Weights of a small image classifier.
Model: arch coatnet, moe soft, patch size [2, 2], depths [3, 3, 3].
Training: 12300 steps, batches of 256.
Data: trained on telescope images of galaxies (Galaxy Zoo DECaLS), 44167 training examples, 71.3 epochs.
Rows from block 3, named by matrix and row number. Each number is 128 + 24 x the weight over its row's rms, rounded and kept within 0 to 255. All counts start at 0. After the name is the row's rms in percent of the matrix's.
# convs2: project pointwise conv (model.blocks.3.convs.2.weight, 128x512x1x1), inputs 47-93
convs2.34 099 [148 138 158 162 152  95 124 113 138 116 145 152 117 143 114 100 152 135 137 162 125 115 180 137 116 119 150 106 155 157  86  80 153 102  86 126 128 130 123 134 149 135 155 136  93  81 119]
convs2.35 100 [124 127 152 117 118 113 168 175 109 148  86 108 146 171 177 149 100 166 114 141 108 122 121 108 153 157  81 120 137 123 147 108 178 154 144 159 160 144 142 133 187 134  70 115 105 121 103]
convs2.36 102 [187 118 152 113 114 145 125 152 112  97 119 162 116 144 144 169 155 149 119 159  87 146 115 172 106 106 120 101  88 163 138 124 115 142 113 134 158 135 112 143 138 178 137 132 127 131 122]
convs2.37 106 [136 128  94 140  92 136 158 149 114 116 120 100 112 130  99 146 129 102 163  94 154 126 114 145 159 144 105 122 147 123  74  82  96 124  81 106 180  90 128 141 119 112 119 137 118 137  96]
convs2.38 102 [150 133 138 145 154 104 151 113 143 112 107 126 146 126 110 118 134 145 149 153 151 131 117 135 120 134 113 162 114 156 103 137 135 123 153 156 111 116 128 161 111 113 104 131 148  45 126]
convs2.39 101 [124 178 128  65 121 144 123 146 137 132 123 171 162 151 124  96  85 112  98  92 162 159 154 125 156 105 118 147 143 128 201 141 109 100  96 142 183 145 167 110 109 129 138 111 152 156 106]
convs2.40 097 [141 143 109 117 119 137 124 159 145 146 140  89 116 171 107 118 154 107 133 133 195 135 118 174  88 164 101 119 115 175 144 141 114 123 141 109  77  72 140 135 124 129 116 127 142 124 133]
convs2.41 097 [148 131  85  53 148 116 126 104 130 153 105 124 127 150 180 138 136 139 130 130 175 108 119 155 124 125 103 100 117 135  76 154 140 138 135 101 111  83 175 137 105 112 130 117 174 146 111]
convs2.42 100 [142 119 121  85 136 119 141 152 136  97 131 133 126 106 123 155  96 114 121 143 190 102 114 147 168 105 141 148 136 120 153 132 146 114 122 115 139 132 135  93 116 138 111  66 154 105 107]
convs2.43 098 [134 144  97 136 145  76 144 145 104 152 110 104 109 163 122 126 106 147 141 121 110 150 144 149 137 122 120 118  69 103 114 118 142 123 122 189  56 164 140 143  93 130 113 127 163 113 151]
convs2.44 096 [137 110 142 121 165 141 120 148 110 148 138 115 113  96 132 108 150  83 142 137  59 143 110 192 148 162 147  96 110 133 111 124  99 148 106 121  91 154 115 136 126 134 138 110 144 111 112]
convs2.45 097 [131 119 134 107 136 153 129 130 139 126 137 140 144  98 133 173 156 106 116 124  99 117 140 133 109  80 117 164 152 106 122 119 115 135 128  98 120  93 115 160 136 106 158 140 137 121 125]
convs2.46 098 [104 133 147 114  95 141 133 155  88 128 150 125 159  83 151 167 118 148 119  92 194  99 112 106 112 136 135 170 108 142  99 114 111 142 144 100 119 111  70 138 119 131 168 184 127 102 115]
convs2.47 096 [135 143 153 142 172 167 134 108 129  98 138 149 103  85 106 109 157 100 120  97 119 100 129 122  99 139 109  92 105 140 117 130  77  89 111 157 152 109 110 144 106 125 111 127 122  85 116]
convs2.48 101 [119  83 150 134 163 129 133 180 122 125 153 110 155 158 145  95 110  93 166 148 100 117 101 162 149 162 156 133 158 132 109 146 135 134 127 163 157 158 110 133 109 134 183 169 171 122 167]
convs2.49 102 [152 149  89 158 108 153 111 157 140 137 142  92 156 153 142 112  87 104 112 109  80 120 118 159 140 130 135 151 109 115 200 147  73 132 149 149  86 132 134  87 108 145 143 144 139  80 149]
convs2.50 096 [129 150 167 144 139 139  96  96 120 135 132 133  88  81 128 110 128 138 125 131 111 100 159 133  81 143 131 133 135  96 129 116 122 136 153 134 144 133 154 142 112 136 109 114 118 144 133]
convs2.51 102 [120 171 142 173 164 121 112 109 107 134 136 126 169 185 132 117 101 102  93 139 122 142 163 143 146 141 145 119 110 139 117 103 109 147  97 139 140 150  75 130 152 118 144 138 116 133 114]
convs2.52 100 [173 118  94 170 107 126 108 130  90 104 170 130 114 148 111 163 104 105 134 145 141 121 109 125 118 118 146 124 142  84 152 167 122 140 138 157 138 156 114 156 164 110 163  93 151 104 134]
convs2.53 101 [133 126 167 103 152 104 130 119 148 162 129 112 113 115 124 124 137 131 156 118 162 128 137 127 132 123 131 151 105 102 116 119 113 119 116 155 119  98 125 154 144 149 115  88 111  73 114]
convs2.54 105 [123 120 114 119 133 158  72  85 113 137 146 143  99 141 121 102 109 114 130 103 146 113 160 126  96 171 124 113 143 131  91 117 152 153 185 122 143 154 130 121 100 120 145 122  95 119 120]
convs2.55 098 [143 125 131 139  77 136 115 141 163 105 104 134 139 131 125  70 109 100 128 145 166 130 139 135 130 139 129 155 115  90 164 119 125  92 183 110 119 128 164 125 129 139 157 172 153 132 162]
convs2.56 100 [116  91  96 129 136 121 113 120 103  82 128 128 132 112 102 168 130 132 121 112 122 136 121 117  89 132 114 112 111 173 148 149  89 119 121 130 156 121  82 164 155 133 113 178 134 115 118]
convs2.57 099 [115  99 130 131 116 139  92  98 134  99 131 205 174 142 120 146 122 135  87 142 132 151 115 151 183 117 169 108 114 130 158 121 135 160 139 146 108 140 131 115 126 154  98 136 145 145 138]
convs2.58 096 [ 88 131 101  94  99 141  91  89 152 131 124 176 115 109 186  52 173 155 122 133 114 110 123 150 112 147 134 115 141 131 117  91 154 125 112  94  93 134 204 150  86 135 127 185 159 149 109]
convs2.59 099 [157 149 143 130 105 138 123 128 108 167 158 131 165 167 144 182 153 146 109 127 123 149 228 153 125 142 126 133 105 139 128 143 128 124 119 159 119 127 151 147 155 132 128 140  93 116 153]
convs2.60 104 [118 126 114 139 153 138 119 142 101 123 174 139 134  79 107 166 138  95 109 132  98 120 123 119 104 113 134 147 138 144 132  84 166 141  89 141 138 154 124 135 134 107 151 171 108 121 134]
convs2.61 102 [149 147 131  97 144 181 132  97 106 144 126 109 172  73 159 118 125 120 154 121 203 158 181 130 137 170 128 136 146 123 114  95  99 143 146 159 109  90 120 141 144 120 136 191 152 178 126]
convs2.62 097 [148 131 177 100 125 124 136 114 106 126 139 161 108 157 112 150 122 133 142 142 128 124 133  99 121 107 125 113 125 115 119 157 145 120 160 150 121 128 133 112 162 106 137 104 155 105 114]
convs2.63 097 [127 103 124 163 141 133 103 132 114  72 121 150 163 172 100 154 111 140 133 124 117 103 132 105 127 159 134 147 207 147 133 100 167 115 149  90 124 119  85 149 111 125  80 113 119 116 121]
convs2.64 096 [128 118 129 108  96 141 158  72 165 115  99  83 147 109 128 156 145 147 131 142 166 164 144 122  96 137 145 123 138 119 128  75 117 133 117 110 129 146 124 139 154 125 110 140 141 141 155]
convs2.65 105 [134 133 127 154 123 135 170  96 131 111 136 139 118  72 119 157 116 145 138 125 124 154 130 120 125 133 150 152 132 100  89 108 156 133 134 121 122  76 118 103  74 154  87 131 130 158 108]
convs2.66 099 [117 171 150 138 115 132 149 101 144 151 136 147 153 124 126 121 138 120 153 102 156 118  91 122 140 133 141 109 112 128 104 114 119 132  79 179 143 110 129 133 144 125 139 126 116  78 123]
convs2.67 105 [124 103 128  88 123 118 160 146 138 103 137 111 147 102 116 124 188 112 124 143 141 115  25 123 129  98 167 183 107 138 149 176 140 127 131 117 171 146 164 115 164 121 135 148 151 119 132]
convs2.68 101 [118 109 132 103 124 109 120 128 126  98 118  86 157 122 137 115 118 115 136 101 124 167 101 115  91 119 120 109 153 214 129 127  94 100 127 169 111  96 149 143 156 118  90 105 119 175 160]
convs2.69 095 [109 159 125 149 133 135 140 113 126 143 136 148 121 105 139  92 134 117  81 129 104 150 150 135  57 107 115 102 133 151 113 144  84 136 138 105 129 104 135 137 112 136 132  87 134  54  73]
convs2.70 100 [109 123  71 120 109 133 145 141 118 118 153 109 114 109 131 138  94 102 159 117 137 104 108 106 113 140  95 149 130 134  91 137 141 113 111 121  57 170 147 155 106 110 120 141 129 161 116]
convs2.71 104 [102 130 116 130  98 144 162 137 121 115 119  93 139 165 159 122 111 148 138 145 120 150  76 141 115 139 138 148 157 153 154 176 142 145 122 133  96 111  99 130 124 109  97 137 104 106 133]
convs2.72 100 [125 118 120 184  96  88 139 185 139 123 150 134 109 106 167  84  79  82 137 140  89  91 154 103 141 126 121 158 148 103 112  83 122  84 117  77 116  93 168 115 148 147 170 107 130 162 147]
convs2.73 100 [139 145  97 144 111 128 153 147 174 141 140 159 139 136 139  83 154 144 172  94 116  83 138 116 152 115 116 122  98 118  78  97  99 138 118  71 100 161 110 151 132 150 157 144 127 101 124]
convs2.74 101 [138 129  66 113 149 131 158 118 118  97 115 115 131 124  98 163 107 106 141 103 145 146 108 166 169 149 112 110 127 115 125 135 134 131 124 149 190 119 113 115 181 108 170 127 122  73 141]
convs2.75 104 [137 133 113  98 157 139 145 130 139  93 199 126 119  87 142 140 180 124 128 113 115  80 135 101  98 125 147 129 140 115 117 134 119 135 106 138 123 101 134 153  58 137 114 158  97 188 147]
convs2.76 101 [143 159 169 114 135 119 122 153 134 158 138  83  96 114  84 183 161 120 152 142 163 133 162  95 111 107 117  94 171 128 127 144 146  94 122 139 148 110 110 110 127 144 130 102 124  91 145]
convs2.77 103 [130 124 114 136 149 127 100 108 123 158 161 161 131  79 116  98 155  94 150 141  98 161  84 123 133 141 145  89 167 119 140 131 108 141 137 165 148  93 114 119 103 110 151 146 136  72 136]
convs2.78 096 [123 124 114 149 152 128 144 167 130 138 135 151 114 203 123  97 134  93 151 120 108 144 193 123 154 146 142 118  89 169 131 107 119 138  95 146 112 143 132 149 142 115 111 112  97 168 136]
convs2.79 106 [133 153 124 150 152 113 175 107 112 148 151  83 141  92 118 111 147 103 130 148 146 119 126  86 141 133 136 125 155 147  82 112 118  98 105 112 118 152 131 125 164 104 141 131 113  90 112]
convs2.80 104 [119 110 130 146 117 145 137 143 115 140 119  97 109 103 143  90 130 128 127 144 108 107 131 116 116 114 124 119 165 192 108 134 136 125 128  95 104 136 105 152 143 150 157 150 140  80  88]
convs2.81 100 [137 107 142 110 157 114 169 112  95 110 119  76 111 112 127 110  86 113 155 127 118 144 130  94 161 129 115 131 137 111 145 133  91 107  81 127 115 128  94 128 121 136 145 100  67 168 127]
convs2.82 106 [ 96 135 133 122 106 117 182 124 104 110 115 107 137 143 114 138  75 146 132 138 124 143 128 145 153 138 148 163  82 120  99  96 159 116 144 121 109 117 107  76 131 138 140 105  98 171 117]
convs2.83 100 [125  99 133 122 138 154 129 136 147 110 105 132 132 122 129  88 131 120 143 116  95 156 106 144  99 157 143 128 112 144 114 155 130 120 125 106 128 116 120 169  93 106 154 143 121 116 132]
convs2.84 100 [157  88 145 168 138 142 139 130 138 158 174 150 135 139 127  88 170 131 156 133 126 174  93 103 101 116 115 138 122 158 126 129 189 112  85 185 160 136 127 134 130 122 156 143 119 126 123]
convs2.85 095 [124 148 119 196 119 137 129 135 125 101 117 108 127 107 107 152 124 120 120 126 139 114  98 112 149 155  92 105 112 112 117 135 159 114 108 134 137 145 137 104 115 106 182 149 132 158 130]
convs2.86 100 [ 99 135 139 110 141 150  86 150 109 154 119 118  97  60 146 112 143 105 125 129 133 131  98 132 128 154 113 118 149 151 135 162  87 121 120 115 119 130 113 105 121 117  89  69 116 121 140]
convs2.87 098 [121 103 126 117 123 128 123  71 106 101 149 130 135 131 144 126 119 158 106 105 154 137 138  79 151 165 143 131 141 159 105 136 108 118 141 117  83 186 156 119 188 129 123 101 151 105 116]
convs2.88 097 [115  84 116  97 159 136 143 140 139 169 134 100 102 158 145 175 160 145 123 125 125 180 127 177 120  93 120 116 130 103  63 112 161 138 123  62 131  75 167 103 137 152 112 126 147 204 121]
convs2.89 106 [137 125 158 145 146  97 107 126 123 125 159 170 137 128 141 138  79 126 130 150 130 140 169 124 122 131 112 141 142 147 175 132 120 129 132 146 112 168 152 143 184 103 144 143 111  94 129]
convs2.90 100 [115 126 117 165 147  95 121 152 104 154 112 139 162  86  82  99 143 141 114 127 113 133 127 161 110  84 150 121 103 175 160 140  69 111 158  42 127 149 105 134 146 116 142 144  77 142 166]
convs2.91 099 [147  97 117  86 121 148 111 110 135 121 104 119 108 163 175 117 210 146 117 112 137 123  95  99 108 107  88 122 119 141 100 134 131 105 108 111 116 107 178  87 117 124 112  95  84  85 114]
convs2.92 103 [128  89 113 137  79 117 162 137 129 130 116 170 125 147 159 109 106 132 110 126 138 163 147 159 133 128 118 127 128 113 114 145 163 146 131 136 183 198 124 140 103 119 166 123 127 120 133]
convs2.93 103 [133 143  96 153  93 108 150 179 154 126 129 129 163 129 146 102 159 116 133 129 122 111 155 100  77 138 116 106 140 135  98  95  98 115 155 142 150 143 131 119 128 101  97  87 145 172 123]
convs2.94 094 [ 80 148 156 123 103 157 157 138 151  84 120 105 129 154 133  66 169 138 179 119 132  94 114  82 156 114  94 141 104 111 168 183 113 115 134 113 141 120 157 157 151 143  87 116 143  74 116]
convs2.95 098 [160 150 125 163 106 140 106 155 138 107 142 149 150 184 125  88 127 108 135 155 170 140 112 113 120  75 179 123 147 120 153 126 113 126 150 112 155 164 127 113 116 122 162 153  87 113 117]
convs2.96 099 [129  81 136 103 124 161 151 147 157 143 117  78 110 111  99  81 148 110 130 137 145 103 121  93 163 109 148 131 126 124  98 184 118 151 144 157 173  90 148 125 147 109 148 115 114  94 164]
convs2.97 098 [144 141 161 130 137 137 158  93 141 167 127 145 116 186 154 139 146 107 141 101 106 115 136 155 128 123 140 115 122 119 123 113 137 135 135 129 153 124 116 109 109 111 127 117 118 124 124]
convs2.98 097 [151 118 156  90 151 127 153  91 133 143 135 138 118 119 134 174 132 142 120 119 137 148 111 123 167 118 147 121 117 102 129 145  92 116 144 129 127  82 140 160 127 156 160  98 159  95 114]
convs2.99 105 [105 134 144 149 150 139 153 184 133 126 106 159 130 100 135 232 152 139 109 109 109 129 118 116  96 139 115 121 131  96 187 135 148 112 105 140 148 100 101 143  94 128 102 103 144 154 129]