A small image classifier, trained from scratch: 8.71M parameters.
Rows from block 6 of a small image classifier, named by matrix and row number. Rows with one number belong to one neuron. Each number is 500 + 50 x the weight over its row's rms, rounded and kept within 0 to 999. All counts start at 0. Numbers have three digits each.
After each neuron's rows are labels from the 100 images, of 14848, where the neuron reaches its largest size: "responds to" is what is common among them; "colour at peak" is the nearest of a few named colours to the mean colour under the peak. Only what is clearly more common there than usual is listed. The data: telescope images of galaxies (Galaxy Zoo DECaLS). In brackets: how many of the 100.
# gate: MLP gate (model.blocks.6.mlp.gate.weight, 512x256), inputs 0-85
# fc1: MLP up (model.blocks.6.mlp.fc1.weight, 512x256), inputs 0-85
# fc2: MLP down (model.blocks.6.mlp.fc2.weight, 256x512, transposed), outputs 0-85

gate.302:521519467579457502509530471543387381535528461548554555482524455553489488439517490525459434471545494494479549510501495580449537563548503383415464502600496545591457557440550571514479520456531458412487572474488486610520524568479495554607512525488483526428488467
fc1.302:476465506453468507589357579462545325489519457435520524442497479438429537501517452513458546525444516542472551504550470517462521428491448497497506525445551442414475482577422470460610543493543559465628454573461456493482493581546496492520450506456537525564535423
fc2.302:536495427593551550469557559594448501536500592532510457413467502538507478466484411508498495430540532523513511474411522473509475502430504412433563486537522472517515458566423470508616473520522497327588588511570503556529507505532504543522445520532423524510551466
responds to: roundness: cigar-shaped (53); edge-on disk: yes (29)
colour at peak: brown (44)

gate.7:566545551555554495495556506560588473573497404545497483472539496546498577364511510485475557507484492521595487466537522539514566512440513494515466532423493534496482591442530450457507517463465550530537560464453596478554430507334569502620413555525496472577482488
fc1.7:423483565526473508521514470552481543565550436487563477506447470536539476591575435465410445517536515509413525461496562480492529494485557474481469484547575485499505497528523401507478574504524545629493533499460429499543516454495459607562545543485445577509435504
fc2.7:528535540538568461460552534512459543519528545481507484432506411504557569490560485527490589476434496455564476455594532443492494527513435569485461599503584549506489568463426550467513423495424431455481544621456540530462622458545537443531480474521562443470534506
responds to: roundness: in between (64)
colour at peak: brown (52)

gate.325:429561459494425530482491532528489416462456574439553467505458503485438534489536529497563466510460478479381496405495549469590555453508594443464566471507455588552536482465575456515537523519566564512433444546597508530519495503497485592441456567449439467509422429
fc1.325:502509493528561516581557510547529514540459484482602483510469488443447427506484538527491500500434483492503464503569600501556538424513547449404438420487449567547474527428550553598572536513555576514398475509540578471444449424487539535451442488425400641615602455
fc2.325:521525438509531502417489511481445530521526517519503487520414448594454524496583567511517442486553483518518511462468486478486466498503511490468562453512587543519542512590479481467438441538454420473487518416482418524417572546480474427551483563481495407491518532
responds to: roundness: in between (80)
colour at peak: brown (77)

gate.378:439431441448537544522570422424472453601485528563535477596563492539460547534509565461549522583552496478470445536387477494510508545413494461578537518545494551513439476491429449538439406492411550463507513561532536518523532485525515506540487483471470539469582498
fc1.378:452496455571532498562527430504527556397537521490465424503469408514549452520524580452501451452434557477442472515514550530501506448548557518454474612490507494483524547418491485551480547483434537516418522538528506467505550516564573560517471491463458426553548541
fc2.378:446559504470419539431478525454528443495488519551488430470486484544510580593475542510506603466518508524539605531501490517467368433570443559409449506420493473424506496540535515599483490503440558480495526517439438412447458504500490450480480373631568570472498469
responds to: edge-on disk: no (68); shape: featured or disk (68); spiral arms: yes (57)
colour at peak: brown (71)

gate.222:368443514468550394556548505467500557524542567552555526429640509489490534567519512541460393490510531432544549505514525561490430421552498449584471454479527491461488542478504491492406501480557487447502469533563540581549506449475498484453502362521449454527543529
fc1.222:491474580551586545491507499528416469527418509515454543457501456530489430479506440551497515507432529478552462589426493454549594531460580542542490569490409503545448560489513479421510508529416440484486438560436428536436547510499449537441413560497565505500476461
fc2.222:486550460428543506555528540508540491459480434551561488409428447491487496474532499516502496515443497532554549543539554469496457482522525525634502472440580578570548502484497558519509454482470547528572460530477496488493538356565548546466552495552622585485482534
responds to: roundness: in between (61)
colour at peak: brown (79)

gate.23:477515514460471601514578459561482576486515450613428505531532572511429465448533489464542568540516471486470445592549559532550506486426486509520514431470507570443553512564468494387483559576492535551544451585466441576447479510462399448555474445522434466542509506
fc1.23:501509560514548545418507489566524557533523558528444457561587574487482553495492535512584457595432439542478555488555541449541508454415567506491428503460491437520599432438501498434534488541514477445549437513492499477362460468418480380483487560499474526559483369
fc2.23:488491506578455497528408495471519398438568520489405429521526574513494468571512510480523525467513577444533479528469462506420486561516424529506584511488416499512493475437507483520472428460436531511452532505514433499456515564369508506517539468539530553464528510
responds to: edge-on disk: yes (34); roundness: cigar-shaped (26)
colour at peak: brown (75)

gate.39:387577511497477484415458424564423529495501463416419516475451391445545496540449513483515527475558523593471521343475501482592520520469488455457576503378528519494501509501485493496472507563485417428481446411471465545518419534486516520421448559537453511447482564
fc1.39:503471498473534524430556548546414546472504462460413488514489533410471475463520583540514460510536455525492492460449620482493615557460548465483552400506493472451526570574556521527502462618451461426459535521451521571473499526589423422399532551499548515445505550
fc2.39:541466529559508518497525459489513463549462462560417473376449549486470440517534499567484528467476427506480518547477507492536341407555407508595459510452540526493536578439516574581434512484493497468528429463516530508513462459438516489543491422507507478429432551
responds to: edge-on disk: no (53); bar: no (33)
colour at peak: brown (51)

gate.180:443524496546560555517443524492483434533450475513522479496417489511646473491413480462486498472453506465499532506470496526516493528504535518575513483480480509525529618489504434507513548454479489367501457490470478571460550544521466422574464459613530477600556504
fc1.180:466504557474471535401541444436521627456559439515492467483468463506522461464526456591461522459504397496489460554518473503581540473413486589537530464537470585475537548517446585493551482538508476439489513431409488451449553518513503431460514526535540558526468522
fc2.180:444513505448503469518521485408403473539498502499511520429507548563491574547551431440522547490470524497408514501514444583524427497577477456575485458523575518559515573563456432591490507491534477555578507447543487516493522490491456513554482527468496510570495466
responds to: roundness: cigar-shaped (31); edge-on disk: yes (28)
colour at peak: grey (40)

gate.306:471519482579616519563491523510553556452508532579495445522439558520484522489587502433468492526455552585549531431427506462453532501555523516491390563499434505529540488480517404545547558534523398434471422463400423505417493453480562486520471473526566479486536451
fc1.306:456491464450461486558459498543440461531410632458523498513469575405456487541526532506485518569457493558477467540556450600521534558449408517505532473530523509412499529407549466545531517406484419537502470482499402492439564512434534471451546677476523534427504543
fc2.306:518481465442472492480502524525463547431444555557462499546509436492475605474407539494496499484559492446521503457452530543557575524459441522548530490489609459487520539496470516478592534452472528512398512477451509570504540482535507457519605542550430421430553478
responds to: edge-on disk: yes (29)
colour at peak: brown (67)

gate.123:449561613490502572525377458521510477509507538584440550521461367381578449521471452552565496563498472538456484412518447500495529465535462468511494487483518450525506466503561503495547440511505575461539533521448455473551492481564507535586482587601397509499579538
fc1.123:526496566519504430483459376445508588530610524513535503611533520606499503500416492526588486526459468563444495475536516412598532444489542500515451551495456453481496466532539468514496475564436638487451551528530596523546533468438513528413540452364445415576499414
fc2.123:571545407520565455475559499442443438569535441465470434552500506470462462462424581588421548486489465517557517547508500490504592580473553470480534538560476557429525454573547619484494505490462515539500544594543534438456574473522568453427525503518505504441448577
responds to: roundness: cigar-shaped (26)
colour at peak: brown (61)

gate.234:561498534515564543587521554583489517529524496537530444427540487467532536514455506467458431510466504490483479568491529561481604473479627458508482454542475445526539370483396486569516488547544457439525426521506405426567519515457560426502523474532468551585518497
fc1.234:521471608542495501552572491439515532580564403504577445465491432597475551540415580438481556509563491581424551556520511532499536469424575455530451497498404483476499439449445481587560528551555493495552489554408477403499446516458492482515443493472506540530401419
fc2.234:434519407612515505465516493382511578470488550509517510528443479471445557448454546536526435488498441503577445508601432555465540536572421576565475527501451585495547587485525497522398469510479508525476583540444524539458543543480482482518466558512456394449452430
responds to: roundness: in between (81)
colour at peak: brown (77)

gate.292:500503516550509527514598502411487489581478472552483492475465487559455479531555470471459561391486562469480553590557412408449475490443486506571494494581481544463507516536558602476407526502477592516464488598498481472490442473396453424502553488589548432395455505
fc1.292:456552508446524479460532500564531491404495442471548514520511553450549448504485444512522441488507514447508488388535492441505558569420524481438492507465503539482509441519567573466580502445468494439518476477466515508395526535581460522468517483473487621579602512
fc2.292:386526538467426460596472463413450673506521474545516573510505568437501486549469455505463631489650520498455458500567511569586467515468534530498520435508542457575539513535449460538459494456522515571557493486582552511462446485433507468451502454564575466486522509
responds to: roundness: in between (60)
colour at peak: brown (55)

gate.207:531618507564449474367538487472472446453535619473549515443532467554472481582419445569501481492511671424476522500436471547469529587505532501562425515608438526500547557463497556476533455467615452472454445595538452577599512562469505556504384490498450480476500440
fc1.207:533519516570441494440577464447432476607569584447562501449475512466486477441411536503522504488545540434552574522434462587432552530525429530512504569558503470530444540470434613488440514480523482445465448583589583588565503514492457524498516417495466463546435533
fc2.207:517462413451543595474458554587513487574555392614542436456598529509463472539510480434589518503439471504604518347573532441508524521429453475479510512500479415410563481493548433434586509447489493500410533472424501461491496589438497490514501472395456448516515561
responds to: edge-on disk: no (60); shape: featured or disk (60); spiral arms: yes (47)
colour at peak: brown (72)

gate.215:536403425556545580511508419454495547450606533497528518437489508568533463463494467478617533440468529549509499508525471513458428503486499489491471453541440455485489500531497482515472451470479460449575594526522496547551500415429492430561477406455523490506377477
fc1.215:536479518522534565452439511402440542510421581584467451503584523508480463586543505476533582441477454496543488495558466526477548438544435507525512454491551525501459475514447445459466590571472566487533522480546545573423529586566609467540541538555475525425527467
fc2.215:568488521558501383493536466465508501490533551463574481542453471460502507461560564512447484635485423487524442480555437476453547489464533483447540514351531487409472508443453510537489460501585550505420479516444495567468516445471549433502433501408676405501447467
responds to: edge-on disk: no (56); spiral arms: yes (51)
colour at peak: brown (65)

gate.38:515473512466528484502394480472566473553422549392472418490525523571516526500538600525520484463531483515436400498599488432525447479612512509532524500499524418424432482516532570519512508449534467491545592490487417538568516483458485374502442394577425595431527394
fc1.38:517547414510541466584536523517512552479431501589515560609577461508498485529503470529551505485452597513536530487370502479490552565454483591484601442432521584560448506459506495435560571502495634501500452483524453515474404456423434456517489529536510532423444583
fc2.38:432548609440446537540600465497544447387468483514490453477502525472540560536477513451481461480610502429454496531435442439467486481564511457383507445571584525430485436515473518442509462503573447554539561562505571444498536475534499504488498516551580507466516501
responds to: edge-on disk: yes (33); roundness: cigar-shaped (31)
colour at peak: brown (51)

gate.393:433492559559473493625461476521431501441537492445558497479517445534498529445481429501559487509545493500476523450564544455552422442537395600506515443531531447459456585437518462485487455579550570518508503468489462472507425477508429470456492477371453444525593527
fc1.393:561552435522436506508538508445554490490529543469501451439454469515451460683488575515453539483507386499511461476405550487511534538407548477528517434505503473529468479603465431485481500427487489543520583577506398506539520554422524442545507521478530441502570428
fc2.393:535501481499471526445504466521471472501472467541533501557551479500436461489493496496544432492434491486536483453455450457467466529506474569492414607475486450442524473466502573551436549509443425512453517479583562581412513440500499590542463594566511535494482497
responds to: edge-on disk: no (55); bar: no (42); spiral winding: tight (31)
colour at peak: brown (70)

gate.19:575458509521472530511478518472509564505431495547488510529418550484599513500551487614516529490442526481507438502493466478514489455565513431511523506432415494482475520489481496503458580527477388444545570520516443508580446565490462539469520439502540525476415455
fc1.19:530580469449541436451426476486584427409505595505356516521487607476517534498466498493589468517494546519576549499512483557442488510568462508453537496485475535525556580478583459540466480476533401403578455550544563484469455497554594526482496563497484456448475555
fc2.19:493494583445504507452493566467511519510456514554573565555452607435620469587514549449512451472496467512531463482517447422425502412484472563575541505498436546459407564411463565497412398529534530447506540483545433417412483517506513493495522461409532553452596518
responds to: edge-on disk: yes (42); roundness: cigar-shaped (28)
colour at peak: brown (53)

gate.133:425498496516539483494469463490470413508572545491494507486394525479452489525522465450544554507445513452574554532467481491466537483573543499551573498539484473473569447528519494442475547497462500466508425482385497561526553565580500479620427457435519435558523495
fc1.133:477467543523445488513586459574502501517559517491506540476412520517440502495566534463512450526444484400458503577476515522441515494590459655571581446476495535419494479551566465527602530553539580543537449390366416453548381577602520503462471513507513538567483459
fc2.133:482555473460507495427467426425449508514449527431497415541387576503531485570519507489449476568510493549411485518535527622463435533480517562399401406503474524499560485487519507554506490477508471539573516497530534532486570443396489486431494448575667473495429553
responds to: edge-on disk: no (70); shape: featured or disk (70); spiral arms: yes (66)
colour at peak: brown (78)

gate.334:519431500555547563591472522498514574564488517554548442500530523443466512484494508460552464515484486544535515439485444542495466444468470446468429415507499510536515554526548478503431531444464517484489550514570447509531457531383457433459470463474525512377549477
fc1.334:401452424489437549469493502438509466581443502621546455545418485399435544517435481586458404501514587502459471514519424404498423489405534562516503421439493507457548580463471541526550521453479535432486529548491488468490514510553532514579458514501517468502492530
fc2.334:469489509544468480506408582571598505568506436496424494551537604479538496484466527483498559539564539418531532509451504406511411520450584549413472514509470440522521508527477552542444453587525420422549602532574509500454541579455521544434468474492532495525518449
responds to: roundness: cigar-shaped (40); edge-on disk: yes (27)
colour at peak: brown (49)